{"encoder_arch": "vit", "model": "masked image model", "dataset": "photos with spoken descriptions (Open Images, Localized Narratives)", "train_examples": 203450, "image_size": 64, "crop_scale_min": 1, "horizontal_flip": true, "translate": 0.06, "method": "mae", "mask_ratio": 0.75, "loss": "mse", "encoder_norm": "layernorm", "encoder_norm_position": "pre", "encoder_activation": "relu", "encoder_mlp_ratio": 2, "encoder_head_dim": 16, "encoder_fused_qkv": true, "encoder_bias": "all", "encoder_qk_norm": false, "encoder_parallel_block": false, "encoder_inner_norm": false, "encoder_patch_size": [8, 8], "encoder_layers": 8, "encoder_width": 192, "encoder_positions": "learned", "decoder_width": 128, "norm_pix_loss": true, "decoder_layers": 2, "init": "torch_default", "residual_init": "none", "optimizer": "muon", "muon_scale": "match_rms_adamw", "learning_rate": 0.0026, "momentum": 0.85, "nesterov": true, "orthogonalizer": "newton_schulz_5", "adamw_lr_other_params": 0.0029, "max_steps": 17000, "batch_size": 512, "epochs": 42.8, "lr_schedule": "wsd", "decay_fraction": 0.2, "final_lr_fraction": 0.01, "warmup_steps": 340, "weight_decay": 0.1, "adamw_weight_decay_other_params": 0.05}
Rows from block 4 of the encoder of a small masked image model, named by matrix and row number. Rows with one number belong to one neuron. Each number is 128 + 24 x the weight over its row's rms, rounded and kept within 0 to 255. All counts start at 0. Numbers have three digits each.
After each neuron's rows are labels from the 100 images, of 14848, where the neuron reaches its highest value: "responds to" is what is common among them. Only what is clearly more common there than usual is listed. The data: photos with spoken descriptions (Open Images, Localized Narratives). In brackets: how many of the 100.
# fc1: MLP up (encoder.blocks.4.mlp.fc1.weight, 384x192), inputs 0-63
# fc2: MLP down (encoder.blocks.4.mlp.fc2.weight, 192x384, transposed), outputs 0-63

fc1.63:146120157131125142103139142172158151098139183149102104109109115144108144133140129129116128158119126138126148113134113142127108136190122132137123132133121122196118119169129143129110163082130072
fc2.63:148126069122156118147117137091151116116105117142136147181121120113133163124118141138155078155092093118164134154126178108112105162104175109124122169135140203106115127146132147142090122093131124
responds to: text has "sky" (54); text has "road" (30); text has "buildings" (27)

fc1.142:086094139181129149135107124129118163096118108146147116145123074058175119136143111124115105116118109129122095123136093141161105164138115113091121138101173106133115144156131151163162126149114148
fc2.142:128110146131161104168139104144122119126072110114080107085135109109147153136152124120144118101116128086136115133131149142143127126118146147122128170143146101135116154171159142165101129144094127
responds to: text has "sky" (52)

fc1.173:148096112109154156078155171159155126153126108102064093096097110096114150158163145157103121136135145134130112100101090117173119119110101121110139137113121147189149126114109138100137137101104133
fc2.173:131148110154096112105116166102126140131113120126125139136078134120100126132143178126120123141110148133118150130153150135161152139124066141114113133138125163109176170071113172116131109072125134
responds to: text has "color" (33); text has "wearing" (32)

fc1.287:097136086117095169143117147132128133148119096096120120120110127121140162178150134155141123170156145125138117146137132104147100177125104143120082136120151128160125182146091109118120124086129113
fc2.287:132125114112076133156105104151146148104167087125148113128171145172138130113147120099111146124098098114114157155162125136121120079115099135116159155129108162146136164134147121092145116162125169
responds to: text has "sky" (86); text has "trees" (84); text has "buildings" (36); text has "road" (33)

fc1.330:108125131112145157120127109147135145099071108093108105158115156127152167141089133107146130157121107129142128109123148131140124123103126130144136135134162111081112105092162141105131161074119122
fc2.330:160118123139139166087139134154093115169136146122175109143106056125130071183115151152124125145135114151102152130147097128137135179063131150080116106097127135122189146139112128092161134154102117
responds to: text has "plants" (25)

fc1.280:106105141122125108113121110100091174143087147105139168117129168120134096134098135111146137127165154147097096160136105105132101147131151099119122123122089111075133122164146137158122113122137103
fc2.280:125152168128078130179127106103140076126149136165145088161080137131122119091136126124108103098111107088128161093087108163111166125109115118142109117073120166117145170133112130102120097117123166
responds to: text has "sky" (62); text has "trees" (56)

fc1.16:156103136096173109115125113131166119114145130162096145160128127146130135144091104117159127128176137147163089161110144115148135116135143171104146122071166107074122128187097137111113165143141162
fc2.16:118108145107132112120107135086111108160127139113159129102157105114097136123099064143146115092155110111115132122133136151133106130126128124108156143111114115109124105103154122140121120125150129
responds to: text has "wall" (40)

fc1.118:141122134096106128125119144103141076138136163156154128139140082126141124119125109141129157117146093166113127097153097109163149096162105105149122135128137128133145150157127085139145123110086139
fc2.118:143112129151104116122129102096144162152126127159130158133112139104135111155068103129107122127095130141176126139188183090094116097141121119156132151097135146120124126105141129162153135124089115
responds to: text has "wearing" (32); text has "woman" (26)

fc1.223:154108127150133102127130129135136122137096105142145134137096132121133125130096110106148140142105134121065118096128109139141109112148124133086139124139101115153112130135169135093138152157144143
fc2.223:150143108146193105168161110145127109097156099149142157142081125136163120120154131138104115171141131106119110127127119128138092149107139143133107119096123099157109076118123091107129120150113128
responds to: text has "building" (25)

fc1.372:141163165143105144149123127134106164098128143147120128111111175141124165145106091098140136135103211138079119145142128144109156131137125144112114096107123141149117135135131098177142128110138135
fc2.372:091155106116117169106136161114092179136112180154133104116098098122110127112130129068130117128114178092110150120130163135081129109107131124117159117114097156143133156135117169147126121084141128
responds to: text has "standing" (49); text has "grass" (48); text has "people" (46); text has "ground" (39)

fc1.67:092130129102147125137153134074129125121116131104149130140149142092082137142136150147136156128142120148109131129097120113091113128099137121092122163125138124164136109100132149090126129105126158
fc2.67:118132153121126170161137115135115160144134138130162158134109182111070075136108140152130109147149138100130160127094153105116120089137122124117153116139109101134173127140160146132140150094140151
responds to: text has "wearing" (42); text has "man" (33)

fc1.206:135161186112107154120169104124143111113123179132135137113152090135137093130140112146153085164075176119137113134099094127083106150119136128136110083160118136113123115123123136082130129143142123
fc2.206:169118108115098121151126093111136095076154127132138144157127139163107095102132097111164134127073100150121102145124153119132148086091129157099075155152166136145120113102131097137090112149134134
responds to: text has "wall" (64); text has "sitting" (51); text has "people" (49); text has "table" (44)

fc1.314:115107121115124088124125113086150114144147143121154179150135152111137142173142134127100138135101147130141123123087112085116144142152109106135099094129174097131103156152144116122120140127137113
fc2.314:133107147122124112124121096095123147178111150137165139141115147120107130154118116195144134115132139140129082096058128113089150121080105106089124110108103112111146175139127135131162177097129159
responds to: text has "wall" (45); text has "wearing" (41); text has "man" (37); text has "woman" (33)

fc1.325:170089098132105105143118123114161089160107081129090187096144113091126119097136105142136114129121114141164113086102142118113148132096136092135110133144134133170174132145128141116155144127124103
fc2.325:139124167050146122103155105143090080115117130098160118137143140164123153113134104134121149125167106131112145160117104143110120155109138159177146090115163122119128124138115119154158125126113149
responds to: text has "wearing" (31); text has "woman" (30); text has "man" (29)

fc1.253:134160104107158109117154136169112169149155128135117124133100147130116126119101109132106112096124125086125152097144071110136150138138145127145105167151127083122112146160193109113074151108139175
fc2.253:154118121106114107122124105144110168136140158112131142138119143125112136102114150126103128117082092065139109145108138136123133170142115165113113118126160128116115126170167122146124168146133148
responds to: text has "standing" (47)

fc1.345:113104170118125120140093115099116137124070109152129140108159116151126131080140128124136123121097139126157091131127058100126087141147139174135152129129144129157130105149146162100180154090120140
fc2.345:127127086116144082146071169126152131154077109162092132120164091121136127081128144132118124146132151129135097140116127143120105148135158142159118128110166151121121129102102142157199147135128140
responds to: text has "standing" (65); text has "people" (57); text has "wall" (55); text has "table" (30)

fc1.275:142132157075123130145073118068095122141158166114145124119099131123154149116148115131151146178103140112121106125118151137136175083149108148107140125130089110117117144156129140110146128098155120
fc2.275:138116111153121106116114160157130091099113091154129118165089131113157139130112136099103123110137108115154142124093143143168084170153144125148098115124131126130124146132128079121099124149123125
responds to: text has "building" (27)

fc1.262:138160124122122110107161109095153127128105132084129113146131132146112151104124146128139131136113150062102150124094154140125113128131136135139129147119131140128187145118142088111107097100123114
fc2.262:112084150102144160121131142150130135119133111101160084141098129119119155091144141100144108133156125106112125038150142139115096140139144159098093109135148132142129174131129139123113146093111143
responds to: text has "wearing" (30)

fc1.148:118118151129094081116101133167138105112153111151168156138137183144126145128147184138139090125116138152145120108125091174136143124121142121101133145128134142142113110154128105085146161148112098
fc2.148:182122112091102148107098106116149093146158147109119121143168143149074134099120126150119137139103151161173118159119115091073181150117128144152158112129159142141179101156128170107174132106117117
responds to: text has "wearing" (36); text has "woman" (25)

fc1.303:137174158118102085108147143119110100100165122136125126126130157129142116106134088155117130119113145125083102100107140113164146123109129141082134126124116170100149130145152132162143127100163102
fc2.303:134136125127126118126120087112128149161146164136169143069131112201146115093150149109111156137170134144158126159076135163137180129101091148123172108148079144126158081120129152131109137110115117
responds to: text has "table" (31)

fc1.59:128107131149109113181115138164155117156157108130127148081120143135142096168129090141113096197126144134140159143143136107138115146147075145130101090184117135161124167071083150134114106111138111
fc2.59:111142090094098133128089148136110144121102124126131108129122112163082134151158143141104139122171122127111134133144110119148159074130112172108118071164115143116149154076111101103140106151147120
responds to: text has "sky" (90); text has "trees" (77); text has "clouds" (36); text has "buildings" (27)

fc1.366:114141131152113133148118149134120133132113157124100124138092126133168141124140128172134169112150101143168150134120112122139135101106138138088112132134132154135136133137096106136166149103130123
fc2.366:125109118144145114089160113139113133139134108123085192138129148144119122139105136084141161108094140135112131141144109143160092104156104124138120154120108123138143119145142128100109126174101154
responds to: text has "building" (26)

fc1.242:131176184123106133135109124146095088073137119162128093129086120105145135142156120114156111103146147133116132130147131144110135102154144120086148145125113073151148102099110118124143101190104132
fc2.242:137120143143186106132119126145094138130141103166106160141103102118148113157083114156124145118180139139123103126128109133162113142127162109108124129142126131114137142106104099185138131147151128
responds to: text has "plants" (26)

fc1.7:146168131123108104125086105132106095119148111157121159134143099112113135132149093160172129130149154080133146117120130124103127113080093099126142113096092142122161144144094132128152152184158150
fc2.7:105152166087093156104144103111117137150147148099166167157139125144136129130089105134153140137089153087138132186129142119115129094114094112091149097092188150105146149143112124093087116106143122
responds to: text has "wall" (49)

fc1.300:092150128128111142132133075133122151123131111085115131109158159095142103146129098147156126161145129116161111116151139103108129177127103117123161118118123119135140117146101125125130146111127154
fc2.300:131091104144095148138114107128107114118173133140143125162111122094126100142150122127112134146130095110153147139155165103132106155101160115050131122142136105148172146166117093145139105140092098
responds to: text has "trees" (95); text has "sky" (73); text has "grass" (45); text has "road" (29)

fc1.75:125114114110146125084105136136172130108158114146110102097128123096130155170111150078125142139147116169100154104116118114124171126105087101128099125088114174131122125137157127083124158104118151
fc2.75:148155135124168111106131129115121149162141153129162124110108103143133133162130145139153125161108174166113126085114167162124180160082191117133120151122071146120162170112116174099112124107130134
responds to: text has "color" (33); text has "white" (30)

fc1.335:110123130128120094104156091132125120121129174129084165137131144111129101104136173126139126222142152127099102142150143115144155130135140099089149168172103128136158120121109194123107133126148102
fc2.335:136147132144148087144140150122178106102139072108121119151150080148114172122132117156122146141119135146125155079143086134144151108122110144172102145120139090120086132139131098112148129118120125
responds to: text has "sky" (54)

fc1.301:149141131091112178104129137115106122107098180116069161130164138117154148123151073086130125148105128200134158115138066122098124141141112112097119113098124102125130115127091101091177108129133169
fc2.301:166122098130086105122081172138152119141133115127131097161146120123113105116111132132145084154133129164140156119126124081095145125112130098131179102136131123136135170168132143123140101142155105
responds to: text has "wearing" (37)

fc1.92:112113105146165142117104106120126122112109127088116112095108141124157132153119128132190104125150144137154118134169123107144113131135115087087146152157143141119131135104151091117109158099123104
fc2.92:124110105176138168147151112084131099098162088113134100166119138131138134115078141115158121159147106143147111150162124075140122099097079108060121137139117157152138144130150127125135116116110124
responds to: text has "trees" (95); text has "sky" (82); text has "road" (27); text has "grass" (25)

fc1.9:117133137154155140133134158130141166154124091130140178130150124107100127108152151147112137073125133096150142122107108090101115131165116068108107141096171141102115140121151100122144093134107167
fc2.9:098116132152088150139129143134125138122081118121139132158107099121135136170126144178129163158101165121107130115097113130147113129122132152092094108133139129137133101127150089119097097115158102
responds to: text has "wall" (42)

fc1.232:116117118086092092145146105146139068162113120157113138118156153142124155098145156125104108102101144199137170149131096136108094127127135113126143129141146132154135082123132128117180152138134148
fc2.232:126100070117095063124124158155109099114127138154142152151137125125115117140128143132131129148139111128151168171126087117123107125123171118122105123099138139123137106132140146102193131140084117
responds to: text has "wall" (51); text has "holding" (39); text has "table" (38); text has "wearing" (36)

fc1.338:082138115131148139140128117136104130148135094110073112130134127133160130078139136153135101143134161117132124167142094145162157142149135110108164116117087129150106149109129151124173119097107115
fc2.338:088169112139091097140114165110147094137126103110078150148153114137113142137148136141164113099128119095122115180122117134151176131153146105132129105116115131154130114109093119139163125115141150
responds to: text has "wall" (51); text has "standing" (50); text has "people" (44); text has "wearing" (40)

fc1.209:147149134129153126099114102113138144149112167092138088149104052115156143148175139142154115137140161119104131096162164137146192151160122119140108120111109097130128105090128156105102136105136148
fc2.209:130138117078122104134144125125156134117158135076120183150145153146107095089136103123100119116142129151149151191121128127142164131129065120157131080126124107129142093101091119148148128099121116
responds to: text has "sky" (69)

fc1.365:116104139089115130115138148164141105123146102111131158140147125094098148129128086162086127131100135185159133161148116139142134141131127088145113140100131125180121100113077109082178118116170176
fc2.365:132136112120140107123140163101124100130124116113178131164120143131132138130110121160115143107102134141125112140146166124118166144103141094098125123142154081131141126119126132123151069142116142
responds to: text has "wearing" (46); text has "wall" (40); text has "man" (38); text has "smiling" (27)