Rows from block 5 of the encoder of a small masked image model, named by matrix and row number. Rows with one number belong to one neuron. Each number is 128 + 32 x the weight over its row's rms, rounded and kept within 0 to 255. All counts start at 0. Numbers have three digits each. After the name is the row's rms in percent of the matrix's.
Before each neuron's rows are labels from the 100 images, of 14848, where the neuron reaches its highest value: "top examples" is what is common among them. Only what is clearly more common there than usual is listed. The data: photos with spoken descriptions (Open Images, Localized Narratives).
# fc1: MLP up (encoder.blocks.5.mlp.fc1.weight, 384x192), inputs 0-191
# fc2: MLP down (encoder.blocks.5.mlp.fc2.weight, 192x384, transposed), outputs 0-191

top examples: text has "wearing"; text has "woman"
fc1.245 088:113122175146122149132104125105105135115119139143122096095129164087081110193143122094148150090110142142110114131083143116110110069093151104113133097121140135187167107115164095168128182135166164078142171118078102144188057076124155130161103084119195110166158114135171108147084153155160135180146088205101150133111140126135127093202128166147122137056096169103163156140090131139087122216151092161067122085154093155166112165065107229141137122109074146092115072171152149099097099103117118125109106136119113119090108094154145130136165125098150082139205165158157115139143129104154103076
fc2.245 101:073127124107151140219159122145080150121166121134136095108150161122079086179099104182123116168136159150172179104081170132132129127096117133140124108155120129152196114124143142162097101085150142021179074082101106113115103101129120146164103100149150141144132143080115102159160137118134125147141119161082150138106136147118106127099146097145098090089146164176157161092128189052073122125119145106152111104106192068144096095132102091204168143130107146114066124136090119228145139088109122174120086128145097154116143104147139152168157152088128123030100134127133134087204130157140151152

top examples: text has "wearing"
fc1.265 101:147150138064159152122114187083135105076125082111156120133132146147124128132135147151147100145115132090104096095096163134097178077136122098139113135058130114142137077150130122125133106109125162211080086114146088144089131163115164142101118124180180129154162131108191160134068170079137106161111116105056103152159139132163142062136179157052133143167185130099163106115148124105196111160104184107111120089096110171159129122087177099125186102099165177090139150155170094087192146144137129129109213126094102147158163079101092093182083134144136101122094121171110068156124175124131157104
fc2.265 111:136127172097133121088090148140118156144160131118118126138129118129148118100128107093154040188136107126073123139138149144096176097062120125113134154164109084142149134110104241129136125123125108189154076223096115115111149134125196154071049093157156093078086116155177135180165120119116154133113157083097094159122153114116151138120156143134110139107110144073169124149109105116090187133066164151162119052129100095127168122122170137148175154168177091081150099176125135079110177110210134133121140112141126157158166124048110131129127137126141111120126088208130096130112114109086106148

top examples: text has "wearing"; text has "color"; text has "man"; text has "woman"
fc1.209 103:174111144126088115125125113129155104121099060147088149127151197110134094146161135111136074126099106144122143046092103104108191083086122079130107143145097077143155179134140144113130168139096148166100102121148130084144124087127186156197103132170156114086144151113167139151163187124127166135141106212100163084131056104088099149104160112072087162094135171098082130136090137138120074121084156103100103067200069143097112121135145093175128134099118171190175126196147163120113128129156134134135128086138115161177133125168147147170052158143105121131110109167161107143148201087152116117
fc2.209 113:134141118127148110105126115165113128123202123168134131166083135132154126117112134140146099118138164131106144094038104093099208090067132181122101115093125081124121117162127208129116162090108109162105134117186144116135162109162197122165086090162179094115092158090162147171070106140077149116140059136076109077149094091111104107120142140109116168078153132107140105123122097144135112114068139167091139083122133153103159165145214135180153142108109116134219107168148154167089107138203158169085133132175108103111148127129105168149110109071146072044149109134152133147155163111155123128

top examples: text has "wall"; text has "table"; text has "sitting"
fc1.195 113:097117178104110155140112173108147193141056197179103121137101179147116119116158123141179161089119118107133060140138113103069099051093138160110157156166142085119111143119145153140121138057140163087124132134132122117137139150132056054182146078142165110064178161130141172146199118157142102165143077150083116108155144107162144152116142155156104129106125125201135105165172178096119103092135128147135081229131124134123157116177103194117112076109077046118169129159161108122161107123088106161063087121112147131162113109107115121110127134082150131159147119136132151130108104105157163108
fc2.195 121:140069134170137122131134125116130177158125138139139123184161072109154096149162068158140139150141108057124142156113141085116167169069117133095116082105116134130126175140131135123172138152162099217138119165121110103113164166109163140148177119093064129092119132101089096118133123196159111113175124040121142091209133125156103073081132170110187119172098122116123138147144050221153104128113162120158067166152105089127142154118150056175119102094106097163158142073136159088156183128129153113111117150092098120130127163176138119155102112072101110078129123158152174104065117108123108141

top examples: text has "sky"
fc1.223 098:089171098138124155128158117109180133137123134154166150125139085126160128121121134117140132144164121104101168094137106098152083113150082124132218114153178121080143113095144142213139135058130137109157149122133130112164114142114104103188184185182144104067145104151103135183194102126111096152169153127072089102077092103156099109147133179157123130146112114115101129184102098147161173116132136164138143151134121133111126132140071114094127173131138146145126090103146137128078031138140093167067084098120090124164102097175239104173079083123120162138150141074153149139088132102059126063
fc2.223 092:135099119129137111106123151114159160134127157122163130176130156137136028104114122135091113115116102110158119103136225043121115083088110133096109111114146133118081130152131131098186115109146145158172160228130097132113158145106100182128150192136111154138121145105163081106129130220114093112167180122152101163156136082081138138118157092158152103170211150089125144115149136147127090103080091137143113119083102173104120150096158153167112065112091076144118173175149116183105168100085099138095169126169137146078104159098084125081133151088111168124164057152159153096115102129182113116

top examples: text has "sky"; text has "trees"; text has "buildings"; text has "clouds"
fc1.377 122:101111150128135126097083114136120100080115134136112102191091148097208093147116095103148084191091100107161135114148112120110055148095118101096091113119159155179150176124114085113115097136119177109216171180130161134089106142151124162140127047117152107133146101125130149188154124120139140100200163143107159088128121160099131089066156201128147114122098072175114068120118118156173111218181149095130158107142118098120148137133097166181134154091129098124142127083157076154126139151174101140118145139125077163061128155136103091104189137136107178163106120057124178158099090146128131102
fc2.377 114:179150165149116081142161115073141111122107132118135156111104133152170123142096101142123159157107067087157115141134108101095106109105138093098146140149099184144176166096090081157119098151098120144102115139160151113133122136098122155138136088149099104106118121136134095149144137091177119091137118087172157122148162147116141136105173112189135073080071146148196116171175193148143103201139098181134133170065135156066091101095133177130070095143151172139108207121171114117161079107113135098150108080098054160116115147088023088107155130136128200101135118081162146195169147152159162107

top examples: text has "sky"; text has "trees"; text has "buildings"; text has "road"
fc1.196 084:093108119148147084114134175134161100074136158049115102173193147114138116078092141108188045132180103087155165157148167138101130146120116088077140107171099101141099106092152114133034105134073140119073116099197152154116123096131135097150156127169213152156158131127123123186114076065134110096107115104199133139099119176150117106155119161153106186122134130124149133138095187112078121141133137103160121132137169123125154188135139133157185047161148123122158147135109122125111111099148076155165120172141158097110177121105111160115140112186134144083072136074134089125080112169082109117
fc2.196 093:111134151176121171110118114152190184170119124165120165131130139142165148158115138097148118125099109107135134179082106122122151134106176145139132113092183102104143157122135138130176120115075124142077148102114199144126091071099140097159131079167089095088057148161104146103134102150097125098096141092113138113118114114145070176085171123086122116101095144132101147144122149123119070104139164163129120085162174059069161105198144079181116101093129122109170115195086111105092101151143129161125139131178104145149164144180152103160150163107121174000158174128057111181104089135161175122

top examples: text has "sky"; text has "buildings"; text has "road"
fc1.11 090:107115124172101132091151126133139153174160126142089141096116102131143099151170044135126126094114080090156066106134094136053136076087174094146156152164139138110117080095088110144164168156103169165070077149060142140161136155149156205122152132142103104158148090119143099119089139111162147123135102080131085172098108100106104151080125134110080128111141157074165123137190155154088118175154167115147095137142159161093127136192101104106142165173199068100101105094133171157131160107105153112161086167159113185102118147155124078159076167153119106113157149187080198155097085128106132088
fc2.11 112:156119196120124147148183144123147091103174155157105085140119125211149136122160116061091093155108146123117173079137081151149115135069164135109136117107132134110110220183107112076097148179090138134155142101160157118161112134186133132112119117147166158170130131074118112163098152119094104140163080188134113122093089106138105144129114119169110139103116109168091179135104130169142146119097132166134086107103128102091112086113078137115177146201172079058126068143119101085161120133119172110090091128137078171059112144133125097097072148172172194091146148171119203081157130143109081146

top examples: text has "people"; text has "wall"; text has "sitting"; text has "table"
fc1.380 091:159094157151160141220122146109134141152086117158072160170178156130067182095101106160143099131030133118152081138080082137114092102161162121144103157099126151125113170151170118114071191208125168139065106101160123146165143133091099104120087113108089181106117099156114115144174132166164161137116109118119112155216077092095128146182129146076112120125102124139125157114145066179101131113159194159118111083105158138087153109162111138106092114170086103119168136142145129119126189068081106121116072176113106103128134131131117147140189136115120155158137122102153133140048139108087156140
fc2.380 099:181167109145124138138182088161105126101110186153146156137108134146185114172132104153180078150077158085199058136112134136126135128082035119128101089128173112109148131106086126166138159120141137193181114097132069134112167134098159060107096171160068137159136147122170176175130107157162099084177093158136162118153108149119110073132128127183092182150178126152134095138157082098175114110110116152067118168151144102132102084143162140146095159120096143144090121075124135087089079162135094166155074063114112074192112153103126136104118113165097139129171095106111099131166096114139156108

top examples: text has "wall"; text has "wearing"; text has "white"; text has "man"
fc1.342 086:158122126057090045085134107175128123140164085166167094143154127121132171133136169163139150120109102102105089088134084128115180124123112074125171184128144093145071096120109133103106145178066150166131096142107074103113144126085122179169091137098088130135119138093180103097152152183153119133120150127102138102177094069087109128159122154109089119095143126103110155167071119201093121092152101100108114084117137144086096175113237183118120140110138185167140152145144174115090106137089117167108181126128105193150088132175113160190096115144068123166160124113177140142164168098104117150
fc2.342 090:112150104125106137108170155117127106081138116155129090156113113134128107112098136160148105160062148146128116198153115091111159091118108087181144095125090147140204065163081240132171170109154126170141112141138155134076134136123119152131108141091130087125100122102162220183146103118113149088129119112081153066183139112119040143129089107093076159057121195181151124177136134100131128165081151119109127169115162098100174105154174090138152155087103186137197150109176139156142114122115144106078118147150102154152141115110070130133133110119093097107107111197128132098104155069143117148

top examples: text has "sky"; text has "buildings"; text has "plants"
fc1.276 092:150042104125158105238129139095130133163077106089132167140093130136055125129156120102144136147176124195122138176115139156103170114129091173087080170135112162189118045125143114067130200180124172136122125091127149162092153170088136144125128096143139163133134149127103071089158137133108087084137123125035161193139162101064136109080169113128119133107123130145153136124124102162142109110112095134144067102136109144141124124120182117127096122139156162151096163120144071104090110118170121171201119099080086111125161104152124168048128140161094105104146160120183142135160089138132115122
fc2.276 086:156070120088063091154122124162149101129176155131149063128123166206122105093146143115135108139160129164134153109165174066122166119172076159094087114167122165152104125190142149112115130145082113126126189126141117089111111132129128129146105186090130129164117121068147084100131134105068187144110095128164121174188132119116111128125171038108165151113150168159070111125155123122150067080057104100114096076134135179122130151139110103115123124113098092134142149195167113174146101126132082188168111142132170113116148070151078132162150148139147094091122149139171141018103168158149149122

top examples: text has "wall"; text has "man"
fc1.87 107:083209142050106070142171082123156145131131090101103155146162126104082122112152149121151128155144117137087160121105153090120131149167201113105171154143155144136190167194205115104196124077088130129110083144129126175111129086133116092098129140154132155142152063107113133132087123179158130167142168103188130176173117099095085192119085142133075098096098075111094090098123113137142137129140123165197172113126098129033146145149147105127123148087161083126148106111126106121171122095163090101152148072137120091181064140130115114156151108147132104102160110158073129163173129144090123077
fc2.87 090:053104168091137107120142125153062107209148094070124132181131099115069189133095110121162130090158062170171073111098105176165132195141157136099137138120104163206135129123131148154132194116108123135115091074173175104109091125085154096128137114127061128124133123129087146114114153106159138070090102100139167137122126124149174144166185137136057119088080128069139165112141107147144182168125111103161112147166108164114082062103130133113163148100138197155141183154145115079115134154106174137135159118117100106187170112147100144085120110077121104179141141128101128100171138142159078122

top examples: text has "wearing"; text has "woman"
fc1.122 088:143113129108105105090136109170120103174126191113180107153146166095145113171133107161121121121069129168106086128074075098091130140079182086123127096136109171096135097125091117152161210174074172117137129154129138100147177073139119152171123113137154088128117156139095209153160079121103129173164132192117163101158088085105126056043138149088095171109166140161192148086102138148134159190096079160172127151123142139123153142096125115173119092088123122081079172191164141135143083142151123143155098101147122122125101141056140090185106132072166146081148116116117170146135112109136103115
fc2.122 097:104139119090116151118161164095113150156091123146098126116071109078120128115098115161082172187147138121072130107199144111176078138124122138136141085134149154095168121147141112143121072122153153104178104173116136155100070152093137127110133165129209129134032116079085090094108130087115105102075164153191116158142110168123094130187148183160239141148124157123125142145137146121157116141104163161091115117102166063168165115152097144114179166161125161114136083143069058100127148087086140136142150133139113127099143140090123146128134157194149188120083112074087111092103092169099131174

top examples: text has "wall"; text has "standing"; text has "people"; text has "table"
fc1.145 122:118053198101115090156063061099111099083077099164107107164234169147102140081163153181185081131073110111154077099095058100124128156120107154157137121147117145135121130149145151105149138114096104110160084102177129105154137129135154100124103105143113147080162088156176189161148163180173120110165134093078198074156112109092082152120138131104047108094162130127175171129128103147087094110130102131113096156153137118075157154205133178134108163073129083125149120146138149122140141131114147184101121125143161103112083140158113144135167168094129124151130160105136157152107118160118136084
fc2.145 133:122099127092109073161152067092131085134087163165160208165103076119118092110162156132160147164123139097169082149116096113087129187100207162093090111122202173117172118129089136170122144177165189090137095113164110075133157153113180113117132142143049109115090117170097178072135082131157123167142119128125132162139164148156114070128120156093084112084181156142091092170183172188099124117114124111146137133123121160064129127117085164144112094114109087155077146119178165120110131147162091123166102120097136124115137079109099089135170130159126145175059155093099141142129143146087173105

top examples: text has "wearing"; text has "man"; text has "smiling"
fc1.150 083:140124077084163144120170141140117074143134129098141106148141137166163150141103148107103161102127071168106191138084172097169178124106155090127118150149141066171158112150095162110119058124119141158085145123133145072065174077120087098106134139083141118119089101076123119121161079112148152071094124090085178170126123108141160131143108077144115118135088138047191119117118152161134171135075219125141114118071116099102095121152168042159143108122128160144153123183158104138150175158139166134104176109109130167189126180091126114058142194134107107118104128127131185152150141114127136195
fc2.150 094:064147150136119122150125121102146184084115157197092109134095127111118123178121148139139129089082174162148087113110172120118110133099106133108094177197130142087128144124157079133091114151149104087170116103097156122111125136113152090113138200160163103085108151148129181203174088192098119134144106126117125074135121229124126115110101162195174139110112150147123111168171117098175118110224091115154136160090138090102147106155088201119077165127116073149074159106087101134111109094114097062078079086128157108136119122116125100095146124161129148160101106150154083171162166170100166114

top examples: text has "sky"; text has "trees"; text has "grass"; text has "buildings"
fc1.160 090:161132113212140143164080177127112113195099133075175121113104065131132148139133120163114103156176090121189129173142127095098139088156156132106179097182169139120080117139103114135150081101112140112113158131156101192158099154152169165087108133128155139107109180144141140072124098103180076102168094137049124179096133131111115158052162119154196125128130123084132055113081130159168135104120105113089087108096092110115137167117128107117092140109151122173108133121180077120156114144125110169086151141111142126140160089074134064096166176095092223110173165160123120169123132167122095120
fc2.160 096:126161048125098156151155063163091157082111091104077155103097158155124165117158091135128112157133107090134110166090154118178125129108110140173054160151119156080133133150132074134169145203116108125182148083091178140119133164141153082147135145120100169117080138143136113109121184156130158181157185118129106156170099109086164130128151181110132180154118178116083086148136115158139059130117112117160108119139162163146057151116097091063121117142067083158096095083103135072083114203149079116116156150106149105156118108107135207162102089146103121134143118135167119155089106191155170105